From a checkpoint of a small autoregressive pixel model: 194171 training examples.
Rows from block 4 of a small autoregressive pixel model, named by matrix and row number. Rows with one number belong to one neuron. Each number is 128 + 24 x the weight over its row's rms, rounded and kept within 0 to 255. All counts start at 0. Numbers have three digits each.
After each neuron's rows are labels from the 100 images, of 14976, where the neuron reaches its highest value: "strongest on" is what is common among them. Only what is clearly more common there than usual is listed. The data: microscope photos of single blood and bone marrow cells. In brackets: how many of the 100.
# fc1: MLP up (model.blocks.4.mlp.fc1.weight, 768x128), inputs 0-127
# fc2: MLP down (model.blocks.4.mlp.fc2.weight, 128x768, transposed), outputs 0-127

fc1.398:083149127127114077111156155113150091107122142126159190135082125150158133078115102126173141144112148122106129108163105136082133159129095134127106118089159099143132142128110161148151140098110181113124148126115116132145072107100153122121088113145151148125111147137133160136131115135131161133109144145113131115120088121121127159098179133195132111136117132129115120136120168152135133102074
fc2.398:102105116152094134149132084114104175191141146150082126123124108095116101134121107124102092114137082124083083072127135110156105107148117156081154131098142149145104110125124098141113113138160094135123162131172131121141132119119137147137102144102133074159141157130142130137103108083116133094142142164142111167128113111117140118122131096091152074127150121136132115159167101117107129137146
strongest on: cell type: segmented neutrophil (81)

fc1.189:135170117135140126078122142096148174151086129151114140142131170078111135093091138116133133120103149106125103137100126111130106117147141159089140122096108076136145155100154162083094088129132136119123164125164110147090143107134140127087104132168166166119116126171093128191114128142100126142155088113085102121136133110118139096110146127105139113141145124136105145152137110132152133087148
fc2.189:150120136155092147141107117155109103118157131068144108129111131205155115076130126115113146156116089145115170116121134147106130160160101116127146145166136141143116068161109110143167119067133150141105148123093173107155109156136087132149121116139137102119181172098172150114123158110132144110131163140116120153127123112147107153120149144139109119130113141115131130118137150098102143131094
strongest on: smear: peripheral blood (87)

fc1.684:098109111131174162108071132108168146159114144135139134100123138129109101119147132132135078141155118130071150162124094097108180113166119127148138142166137146114093119139152126112140131156159084117107129129092130140125119135123107142119122128115141068106082141116135120131134111140106059174143102098078108133113137094110110118131152164138164102174107160123125114151136163121126143128148
fc2.684:107137132124105110122147168138085116134122097123135120135140083147128122133168137106125156119162151131062134127134134112153077142136146149117114122131139155172124106163160150122126079114148159120115071123163165102122157143139145130114131162098114133146173090143114161087107147157114106102081122136120123101131112138153114143153156124085160096142117187119155124130083096136151096134146
strongest on: smear: peripheral blood (36); cell type: erythroblast (33)

fc1.104:107167158181164135134086108148170134090090134131114141129092095146135194136137112153134127131113099066073117130138154126083167145124113128141144114128151070151148126142153146110125120129101151097140132121112160115102137141107088111108160097138131104172126130104140116124111134120144136116170166122116104131172103101130107112080152145091135153095143119137122132112118112132110155117126
fc2.104:129117114072154116098089112102108126141145141168104107086144097109132161132169150088092109127115140114139128128101146139080103111103149157140103140170167154126134141114116081120117105119145117132154136166145168108138127160107161146153127140115108120180135135153147135150074136163086140132144101190130126132108155135147083109154101147121161145135157140142135128129121115134081115166136
strongest on: cell type: erythroblast (49)

fc1.696:143136112145172183145150077118106141142138076127140182153125143132115141133142157125163072094121140135111124125126157150157106101074130129137123094128143114104147140159150180110116147100116155107141131131141102102094130134092140092132151137149144127114141144113077095084138081108112095149062130111085109117121134140138128126093103150103140165119151154112110127123130143113137131132094
fc2.696:125125123065122134173129161092128148098107115079158117139130115086141136099180104109122146116141138107151094113130116108138155153113118177148139155153135152095074139118124132148114116134131122097094131141122154135097147122156125123133149150175123108105138138090111086164103127104161172187120132147141130082139146103126169120117131159110126138108111152130087129107155067143133116122143
strongest on: cell type: promyelocyte (31)

fc1.531:130140118137166166132137129145130108103137098145093142158089170113167113114106099112118105168128132124112124160135114106125121117095084122093120130136140133104118146157076090080126177145089116095132138159108155136151119126109093161106156101118109104178116178125156136089116100146126113109124133116191084164145087133122115111135162112146177132120126120149141121130095118131136139158103
fc2.531:156128151139085116104109109141144138136188113129182145121103084075104117129198124143161140088089112116130103092131113142156147125142124154108107103119087113111121139136095180103148105083148155152143152106125111185104099097148134129150141112131138140162153096132136126155124115122122098179103138130151154125116141104098120123144136126147078139121147138119103134149137083130123109129117
strongest on: smear: peripheral blood (38)

fc1.541:151146204107088122107109145137100168173103116102112091110108123134111105160124078119121163115139133150098103132114106173139075129129079146112096151173141129143137154119107114131120163118124113160155133196101159129109140142146137138104128120141107120062137130122142129153120153147102105120143137123142129155181131148125133131141086137142140098116114165144142120125083141153152139130131
fc2.541:098129132161146120141099122117113156124141135133118123143140136120164117114147167114155094094126095098140134071140151140125160100144117111169190085090133122122141089123108104149141111137125136101109151076120101133141121141111099127123143153127172177208103146125128130093137128130124185128103119094122119127122128144151118119140167096078115161089172128129119097129159138155139142132104
strongest on: smear: peripheral blood (51)

fc1.592:104079159163162137093128144142160158166112142104146144130105080154130120154133097132139142105148131148093088104167150145145093161110142122127130092088129084145110128063115121145133121092145092116185123114129114156120120080147132125099127132144111117138118138096156123124134098101168082137133120165149141145136108136144116148109094115141107083145160129116120100113147138072141152135142
fc2.592:150095114133107119139118138081112118160105181141113143134167141094121106101147098140079122087149106150157146083118177083102123115159135118111116134116167163130124150127132130116145143122120108103111135125172129106156154119134129119136085093081101092173102065172153141159105127104153156118122149176152111143155125145149143119094147126122110115132146115146137132155110085137111134136145
strongest on: cell type: segmented neutrophil (93)

fc1.171:120101127108105111134129127139166089079150132133129133120112139152168150164139173125098135188089126090102123090120133167127129126142139142142158141122161095132160104133114157107147134101130124149065105150141184107118114130151124104096151113166096106141130086132124135110116122128114160148113105180174120102125120113122119187143143135145136119120136100116101102132149125149142123202113
fc2.171:138153143148126115135173123113132160160150145136126105126125126123129104122072119082185128115147137153119091153122107111191108123138121126147116159144150148164117122155142171119109152130091122186159147131100110121151134107145106121158128212124153151139143110107142115127157129118119094118107158145066124113107096104081135143096128129102170129135140175127131135124134134137100157133102
strongest on: cell type: artefact (25)

fc1.69:145139112107139116126155128154127128129097118145104126117138143083105109121115135183110134148134124058120122118099119177105119126129129135113164087135163107146119098117099138146133090147118184113145144175117123096148166129130170111142071117093118107083081100084120154131154117126129146103156166126141155181075107113153103121131119131124166139104118103132143167121138153135135125123153
fc2.69:140121152156149165160157126120138103128151164115168120113132156167114124158152100119129145115128141184158106133168097145138116139131138145153095129121135134127093200132157079118158123080131122129135089110124167149108132102150120115172179172139135124168133135125167115092113127125074108126130141115161117126149119152097121141152161120159097121173135126119103097115116130114124100142089
strongest on: cell type: promyelocyte (26)

fc1.590:159099076153130125118166137132144119121096091064119117084150147158110108135142117198130109142152161104113138122163148128107160136140104096122145144165139061106092162140147132117125154110112147096151144129122140104101118123111157121175118109137113144125115149111126140131116166153110107128074117127153124170119103106150102102143127123140180122172129123145138123124102134162097114092132
fc2.590:138187140119135137147152157100130169156120128160149132124140116124079147080154136096154145110133170138188103129118112131092131101119076117132131099116130166149126125119124153158111147134107134132156126144148144106114124153163123076101162113121131133141137123094144164163120118126177102128146123136101153104166119126109141113089118105109122133135112156180118132119148116160088082154189
strongest on: cell type: promyelocyte (27)

fc1.643:122119153150124126114171110114074144157088132091143160109108126132161098112106078138184133157099112120121157104099162102112089127136147081089112093091151156132140149104142126144112177115154087097130116110150169119135144108157134137170073116119156094129140107111115143169123147117126098099131152132154137124102127127112133108104123101122143113143133173119138175153120131121161130141099
fc2.643:099141092096117154109070155132199127098162118137152120148134153132108124148106173124086132103116104153142123170146125135139153164140102155151137143144099132113122124119126099101142091127112170156134112131136085146112085119076147096113157114165134160106123143120098122117102152149129141168134136103119116144120104110164175132160142140137104133081126120145129103110108128164087115094163
strongest on: cell type: segmented neutrophil (40)

fc1.691:071107170145136106109142123107102126097109166115167135128093105147136124080160097106132091129121159124124107129207127122138103121121118131112160122110079107116133161124138134146142117126133135088124151105152072121138118137182126095123095117124113100127131102148154124117118171123149097182128119149127160129164106104115158122122112133145131116138111099075118095084140132120160171109132
fc2.691:121099133158088089102155126108075118144103141122143134103148109097109082104135124110142136118148102136106104115122125143128124173111116136108112100119171095135106130110144159143145134139139086134132176110125114128139121092164155140113108115125063147176121095179136140099100108095146113115118110183108120119094072145175150132107133132102095139102112084146133149163137118121153123128099
strongest on: cell type: segmented neutrophil (80)

fc1.54:151093091158106157106110112108081142113189153112125105151121113154124098130094149156111094135137126152190101132115148106175095117157152099121124118131156091119099170121108120137148124112116114094090114119132088143143091134131129159109134142160111107135151115160157145159097157137102144100074104095139140121145130123123115117097134099149085115102139128149142127121157164159161156154115
fc2.54:094086180158147112153141163116140116144093135123093171118096146098134104129133119129134125157142131137110155156120110145087134143092140165137122176153119135172149144142147132150102135145148155066148117147147190153107137099128145137134139112099113146113140135160092101142131103146178128116122131133118079145127124154119146157099120112109117128127079102125090161154122091074119126107099
strongest on: cell type: segmented neutrophil (51)

fc1.648:103140170084154166139128121149116125166108120089124171136119158107110150134145128103112146124120138150147087133112162099139104146106113126142129164126104138146144180107082146141116092142096110103141161139127104141137162131170154152141088146136119120118099155109155148111133144118161127103141093108116105151154104174118141108144144114205115163116108122082116156115101151087172143130137
fc2.648:127114122158128127113082159126150127093170078110133136108061161159157115104109166116167118158138141126100141137102124150166080109134118141115103087124154124154104122091122148158130147137156143176148099095126142153119102096066118138125133150056151145096155120118110147122152109097105109126144150152111125132150115092148105124143145102118149127138113128121132114133112183148108116139122
strongest on: cell type: segmented neutrophil (69)

fc1.213:154087141086173127119122171116142127117101119111171112100172140087136152157109138155100120116138128129176075149090135120134122115090132136147147141156142143127122087119172152107164108146125098145121119132098122119114143143154124136112119164108138097111119139147118125146119129175097097091121125134139148150138111144152139099172099111152108142134098096119178180064147125082117126151118
fc2.213:131167107146114136165092115140109160124129163137119097115091109132101100120168112090165107141100089138125141067131107135093143156138137165087093107127117123128126172120116113154112126104079128155159141107117136110113113126121148162155103154115119104145143144127125156105154101089169152154107162104089115144156124112122121169097152142077123071143160103107145104130137110154149127103124
strongest on: cell type: segmented neutrophil (54); smear: peripheral blood (41)

fc1.224:155131132124105119071164133147107157128105094141128097093161161117135107132113111114181103122151133064137135118158108153159068119127128179104137133106113143143107158168145131144114144127132130152147132108126109096107120121143137146066121114087150144133158154166147132121111102139121104116102140135130051133091124115096130101160183142102151140119121146109105159146122134129148111149132
fc2.224:150157128130134108162118148142144115099144144103115163147116112100116118076136135126119129107099130112149113084113148130114209146148105135180165115147150162135144139149113163137148138094095171121124095158117181107167135162164101078126163129104158130156132116102128107123132137105107142172142130149145149100138157109150120115101115130102120105153113145104119149138091087157118142088145
strongest on: cell type: segmented neutrophil (48)

fc1.2:109118073131129169190096178101144152117140128131151092108129115080122085114142145136117125101175105131099126094151155148129107132168131137121156122162133111095101118127108128113102134138138147104134141127167115137097134134135088145121122166122115145116165150162113088102135125102133154148155144137113120113171144118142122180150179101151085103159112112139125097165149119118102135177140
fc2.2:161095120121110127130101090152156109127127117079102142141119158131139138128116135137155092137125153127134118107115125162153134077126101128176153122119148144168178153107119104117097105129169093153138091098116136118135120113128142116173134100181163143120131165115144051133131146128106117117169136129140115131142100120130163124147100103138120134080132115100084106103154168151120107101074
strongest on: cell type: artefact (29)

fc1.158:105111130100102114135128147149122105126145132104145074088115123154125125115146144131108075163116070119107110143182172124144164114107170122165147131135135120139136118125150102133125134158118122114152137128115126145146100170114074091106107148092118145147121188141153134119108077142125098150158135113104064115102114163154092127131137152151132117093119103115102090123152146101157114115150
fc2.158:103136120126169126094082092105138160165090122141124154127131102125113147123119114168134152089070150146109153090114126114066114161136098167128149136113123140160123136109106116135128106076133118116099153131113133116136117097165159186136115125164105125134161129118133175160160142125143130155117140152153109141131130096150140150145141109102110148137147126113129185108109129130135159147058
strongest on: cell type: segmented neutrophil (49)

fc1.4:165118116112093115115152133152116157136123159105151091160146130157116107113158106164107124145157114115145101142103126109142140165109094086157109139110129116106106146144140131132122125128151149147116086103094118125112145151112131122145100086052164104119121091112127122133150148113156124130113142141134138135109144179100153097127118158172149123155147132181097097126080124156130147121048
fc2.4:129158131142152172148155110112114103137119109118098153126130128149127143123089148117139095124123104148132135128165143178165155142148162123109133088094094137142127052110109126098154147093153104114180090160109147165104131120162116106126139137168111163137119181115151123137122127150088155135116102133108144114126155084127095133097131107125106128145075147111140117107155143143108103164172
strongest on: cell type: promyelocyte (37)

fc1.742:106150071083128125119116090180117123089135119128115125095155189180135145148161137139109098136095140150149104162099124094125144150151129134147085153140084158113133126138119119100103148153099124151160138136125139138160167133153117136099163132078098136145121167130168137145123112146162116116148138137084139120117127140135129111134121172101129156156118108125065141136108121160162147125110
fc2.742:147102118158135165105120179088133154144132156167134134162094112120134124135122139149158118122170131150087125123159183141152138080109147125112138136153151077121094164115103133104119089134150132152096142129113141146105080130126153144138150129117161159110136094128126118094190122132091114137160123122134131139154132137141097141134128112151131177080129149129153122112105128107067070137130
strongest on: smear: peripheral blood (37)

fc1.390:104091122116130145113122116093141076075125140155144123172113096138133128131152096102152109145085134145100161157161105096150140119118126133109100154076103121141119123101165174141131171088110158113133130111122131143141123111114098159092178143100163126153139100158124118154131152089129120152075103134172152141182127146122128092106124128101131148121120137110156126123159164139126151110098
fc2.390:130138124121155084107094127140158148137120113083140163076138137133078074112097186123113150137112106164167130114106138172094116141118132159144129114142151174163140160126087110147137134172133111107152123116115129087133139114127132165126117146152052161095163140139143153128133118139140130099120173115090126103142124113149140160128126110120126132117129106092146129138113137065135131147118
strongest on: cell type: segmented neutrophil (60); smear: peripheral blood (48)

fc1.188:083159080119149123157127107152093099106130125090116127123153126161124159127139122125049143132115142150133094179132126111140088111099150145171127158137094153148114152131164151158138153139147137114133118113134120127130148126095096135103146127112120110136110118138130124132151151135095137154099154146090154135111157095124142094133166123153120103117100151149126151081157196157075146124091
fc2.188:100127143157105143103093172139154138136147087153132146138080133089116140128153160149161142127158114143097154100136111159123156143147166149107149169117127089132157114111112141095112114165123106139109121134135128127076103130128116155073116135145125175121138148107139129096112107083142105156120115100157112115163094162125175108158168139097106140110134096128123080156094108119152086131114
strongest on: cell type: promyelocyte (25)

fc1.741:159118115094136098089154153123135159164095108091135128117100134084129127168146141085100148123140133131124112085135170073177134137134135091116137127135128208105137132149110131131092103138127129126110150100123112164123152134141114093106116123131117134110125140134159146128080126125155106146156134120095125114130105137136173099129104136114125113108124072119048150109122105172129131131161
fc2.741:103090146171168148180134110140176086117117115135195087143101160164081119140100105156153120142148141115145116140097149164097149104145124141162146124079135144143117125090089105182140137142150102125172102137111158138095114116122100156124115159160132148148123117124135117123148158099114128114104133155143141125129114125149108126122108115107121133091102155127169134142152120076136111103131
strongest on: cell type: segmented neutrophil (48)

fc1.526:179140097160132115138108121152110111153154131101121116105143136156140097083139170124127149186123162117149155089144147139114149157144127075112112145129126137134104120097132129127147125150109070175106126127143141105100136165172121121110108154164127178142130128160124109115125127085144101137156148135117141099135101141162155162092165105187113134087113131097112161130163118147111127136101
fc2.526:135150135103119121134142178135128140128126095174084119149159124107122129167097147087104124096123119127108124123141118162170145136155137159097170131117161103128136109166078153160113146119089165099147125174125114132117115145138093102139111136113155127119184180102153124117113118130092128141138096144099123106081161140107090150144104120089149137139124105158146102102086137159154121145159
strongest on: cell type: promyelocyte (32)

fc1.574:078117134124149150150171060149140090109107137139158111106081085112147140128158095102148103128103108111151118091166096139130150118174093143125111098121151122124113170097124127139156110137135123108158114088113151144131112158123138125146139139133091118084155129167154134140142149124090122138125088130129125140163160130074132121135114110119150110143170127097120121091124160142144187104103
fc2.574:167107118148121136127095176080081159159115160141135167115165145151124107115125117107103134101152125133144147168137171145114091161112119086148136125128185126123113150136123075141112102146131086125138154159174159106139138126097133134160096113125100117102146117098111159145137108158127140113105117135165150135126127187160144137119122176157114153147125149157120132153121110074105117128117
strongest on: cell type: erythroblast (46)

fc1.619:131124150092129134112104144131124135190129134115146129116095101165148129129066113151108137166112168133090172106115131114139149068147143154127128136117089120137184162088117135103158129156092110161106157114138129104130136112144107078165096167154169144159155063133114152110118133109126134134140092173142123119132128114111126137128125148112148129123162116126170118119080120107116109129129
fc2.619:157133106096153108116157124161091137132141180173116117139128083125081161095133137109094124160120125112091167111169143111158127107140102187113165152114162104142129085137133127067141113073146087124137123129151132136128142126109130120105135145119120136097135121163083151162137135128113146136147150128149106110088109158136073140082106120100155131139114166136123137121124143105095120122134
strongest on: cell type: erythroblast (40)

fc1.301:151168090120120104150123147150131156128092121149120139117101136167149127139108145102148132128107125159151152133113141111120131109100108101131150118111155136139103123131110128155134120097181120173124153155119101128092151136174146133151029089124104089116114089147105126121131113089114151116103166110151133079132143095144112137157124129142084101124164108164152146094153112141168121129156
fc2.301:131113149148098114085132095137127105125170121140112137121123082098147091133115115125118111149098151093147092101147121113150117137094115213141103134110092148151132118118165087148099109181118137110112142142161136103140100120112151116132182152152110140155139163117201135142139125117146116187124124152114113132139101130096130116098121105152115114127127133108097120131138146087158163110154
strongest on: cell type: segmented neutrophil (44)

fc1.183:071125152160153097112148141067128136164132131117116139122150181125127132106097118121149089128129107121122140127157145132150093115128120122108150095114144122129140114079123151125126155132164084129153143161148134109152112111172121132166060165148147115155125149123103101106144150134118124117122128095168123098144146115129118155166120184078114104149170113127113146133157121130134150196120
fc2.183:131109133128097094123086146192142108069161093111125161119107097136123156091142127149084194116157150142107133124114131174138148132120135107111087118134113179156114136136121104108166129140120160152084136118119106131150138114077114130132152117144103105121120127096144146164084100134106163159155131182137107141099105101169133131117124110152103129119095119129129091111117133133150109118129
strongest on: cell type: segmented neutrophil (71)

fc1.487:096134136136139119118133138105136146145139092149151119129145134168088104104122115143149136094158154091150149109129111123104134161152120151192181116126129108125157115145153125155094158124068126107093115116078139131167174137125160107163113087084105208139118169170152111117155122142095083108126165108143123111104156114147117137115149124113117125117122123111134154138140149130116132123128
fc2.487:160131131079076108137117112107122122139153122119121140133158101089146102120091111134107109101105128157113093105138101135166146143142114141149131112112127161161118121164112124151117184111182116144172129112113160119121125125134083117114154118133121079121114126091110115154091138104150092149133133109171104078153111092133162111112100178085165116163073133142135126152107129119157139127121
strongest on: cell type: promyelocyte (28)

fc1.385:060152147157141139164131134114118115106143135142172104155089082084138089120122130124161117122143124154139113132118134109132190092130124115116096122126123088144160105108107147118141115143159123132098142171118125135158109111110123161111083117138108135172138119110139121128066069163120140147153128138176112139179151156147162123141111104080126107123123134150144128118173113118129102141136
fc2.385:166127147131144160100113118136155080132128123143096154155174133144060146123100112145095144142135121114115175115130151106136091151107097176091145130101118134157113159151141143150113166140118143092174133114133112134168154123156169116120128075104151147115106142156155136089164161124169118123106161107088141126077116151135094123099125150112136132115135119110152149101111124138088114131138
strongest on: cell type: segmented neutrophil (46); smear: peripheral blood (36)

fc1.517:149114131142150104110089132147163159150118163144150129143167145130092093139120137126125190139107088096125127096114113153108115135111137122104107143146185121104113177093139109142143170134146142147097131041112117139161133079109108137147116121133135123162110100128118125132161137151145103119158118159128151121129132123169178156118131141112097093088167106105113132091128108111137098117117
fc2.517:119133120085117131121171127131115124133132078127122126132142109140135176128133121140148101118121138113144147164113125119149112109156139133149145097111081183145160076167129138103155115107126162103164143186146099128088141160098182105154164080136124173146160133132133114126090096094148122161109117117114118121128130153102141090168116107150137177157123131150153135136136136138108120175159
strongest on: cell type: segmented neutrophil (50)

fc1.277:101131124161099148126150118171131134164147103161159094149078112133106135105088129106135142099103105165157112103113163144117112072154154113122106109120113120081128101140067096112158137121091125096135108138115167175089113142105103104126151147141140149134152141122149121134125091124150108110142146115119166147091158106118179084114168131149132132113145101103092139122113121127125147087139
fc2.277:151119123095130115129127182083105131106141162140135144131155113139117121123172149168130100166133172141115137100149115121126162150126102158131112095133101192106144116137154146167120101139158101159137138137139086066141145149116111153145164109146083129136128111112101147134150162122110154150170092163128114133113096168089115148114132124095103122136147129157125078154129124108169131126095
strongest on: smear: peripheral blood (48)

fc1.107:144148173140125115117138093112128114120179122107123117114127143119150101113152151132095139125115122106109110123145137113111134128167140112126146148117103094079165154097109127155135120169195147141083093124148124156111098102129127123143150125088120123108103116122119146107136117100125153140154133117172163109102115109119144116105137180122066172058126089169105128086127117140144083139122
fc2.107:135098131116077090137108167174160143152116105162119129063141147103113152155134133131128103144106120133138137120072134158090146125147115152156119134174134120142097134111097122069143136109100103149146118146117156120106148128140148110127154104132067142173144128087138140149088088122136146151138115137133132160168121135106105121128078124136147124152120108106111147126151083141126140103185
strongest on: cell type: promyelocyte (26)

fc1.221:126132167125159167135135102190142121122144169116124138145138153134131120196160136129114129146141083125163145148077085121129139096134121125148138145127121129129143142104136135143116184146165143138141110129124152188116134141131151120119124092098089073137103129166129154078070134156134159140142153133104116164085131128122126099101124110091135159119107129133175138112141106134134168112129
fc2.221:128105097090100104136134107123112169111157146164111102123116120129082096116144108108076123127147100171105150116133124078149144144127166108147142127136117153147108135111142136171135122125112150118060119141095122125123109107130069122156179090142186125111108142159149141142107102173158115113156107107125107145103070081110143134165134123121159099143125125132127116133161118136103119140123
strongest on: smear: peripheral blood (59)

fc1.314:105115077174149127154153140090106126148105118154131111155101112137104126112141126137128141149105155095111146139142106054195132106126124079139142118123104110122090076142123111119110112144125093101109125128073132110108103126084129162111114092151136165090127162097141135167131109159162128123147096131146133137124123110129124073074150126144148137110148154152138112099131120127115144097120
fc2.314:155128153078102146092114104165113121123160109123133104120101167132170104111143105120135070115122092164103141140136168109111076167143119153135126176139158160127152175145135163166135122098110118138110109098171107147096174154133118125143128128124138111132127123131103117117133157145121093139099168111107124141116081106126128147147177136136116146112154169112117151155130137111167096097152
strongest on: smear: peripheral blood (46)

fc1.335:156123132132078141155119072103107125173123116102148135151082120123145113153088140093127102079151127103116115148072124164128137161124093130185167137128166108121164112138189135105146086119099103154093140120124094120145152118093158125129133104148117096140121117105149118116143102137107087157150107121125136115078122130105141137127103094140119113111115101124119155114155170114136096142118
fc2.335:112125139137160141123078171156109133144102111141131130081156153143126124144158123155144147138124108118110128099118129102099137118134098193146090146146103135096130162093093170129137119110138096134180111080134149132088106108132110135138139126135166134123146114164118102123136120194174117071104117125152105166125137109119131124154145113134102151125119163121159152100118138189091129133136
strongest on: cell type: promyelocyte (33)

fc1.620:121087138148128128137109107106119126105169111090120094145124151123132151096128123124170164124120166137103110141102092130138113115133128107116132115145144066144131137116155111119124145137129093111144097138156128148131092165170104115125128120155179161142077087127144122113117100132100084090112152148124110140154121088120152109104108132139127110165090151136091043139094133121108155143087
fc2.620:162096162131114087102133119138147134124131135144165116101168121110109119088101171112126171114150142147075134134101108133120134125091173176091130154095178098110124140093144154119108112118113119100119112104148116124132125138084138135121135116152103158107145161157141111128190113109133133100090150095161127115128132125137150132104167109178122146128123103088092097156100147128146093138094
strongest on: cell type: artefact (76)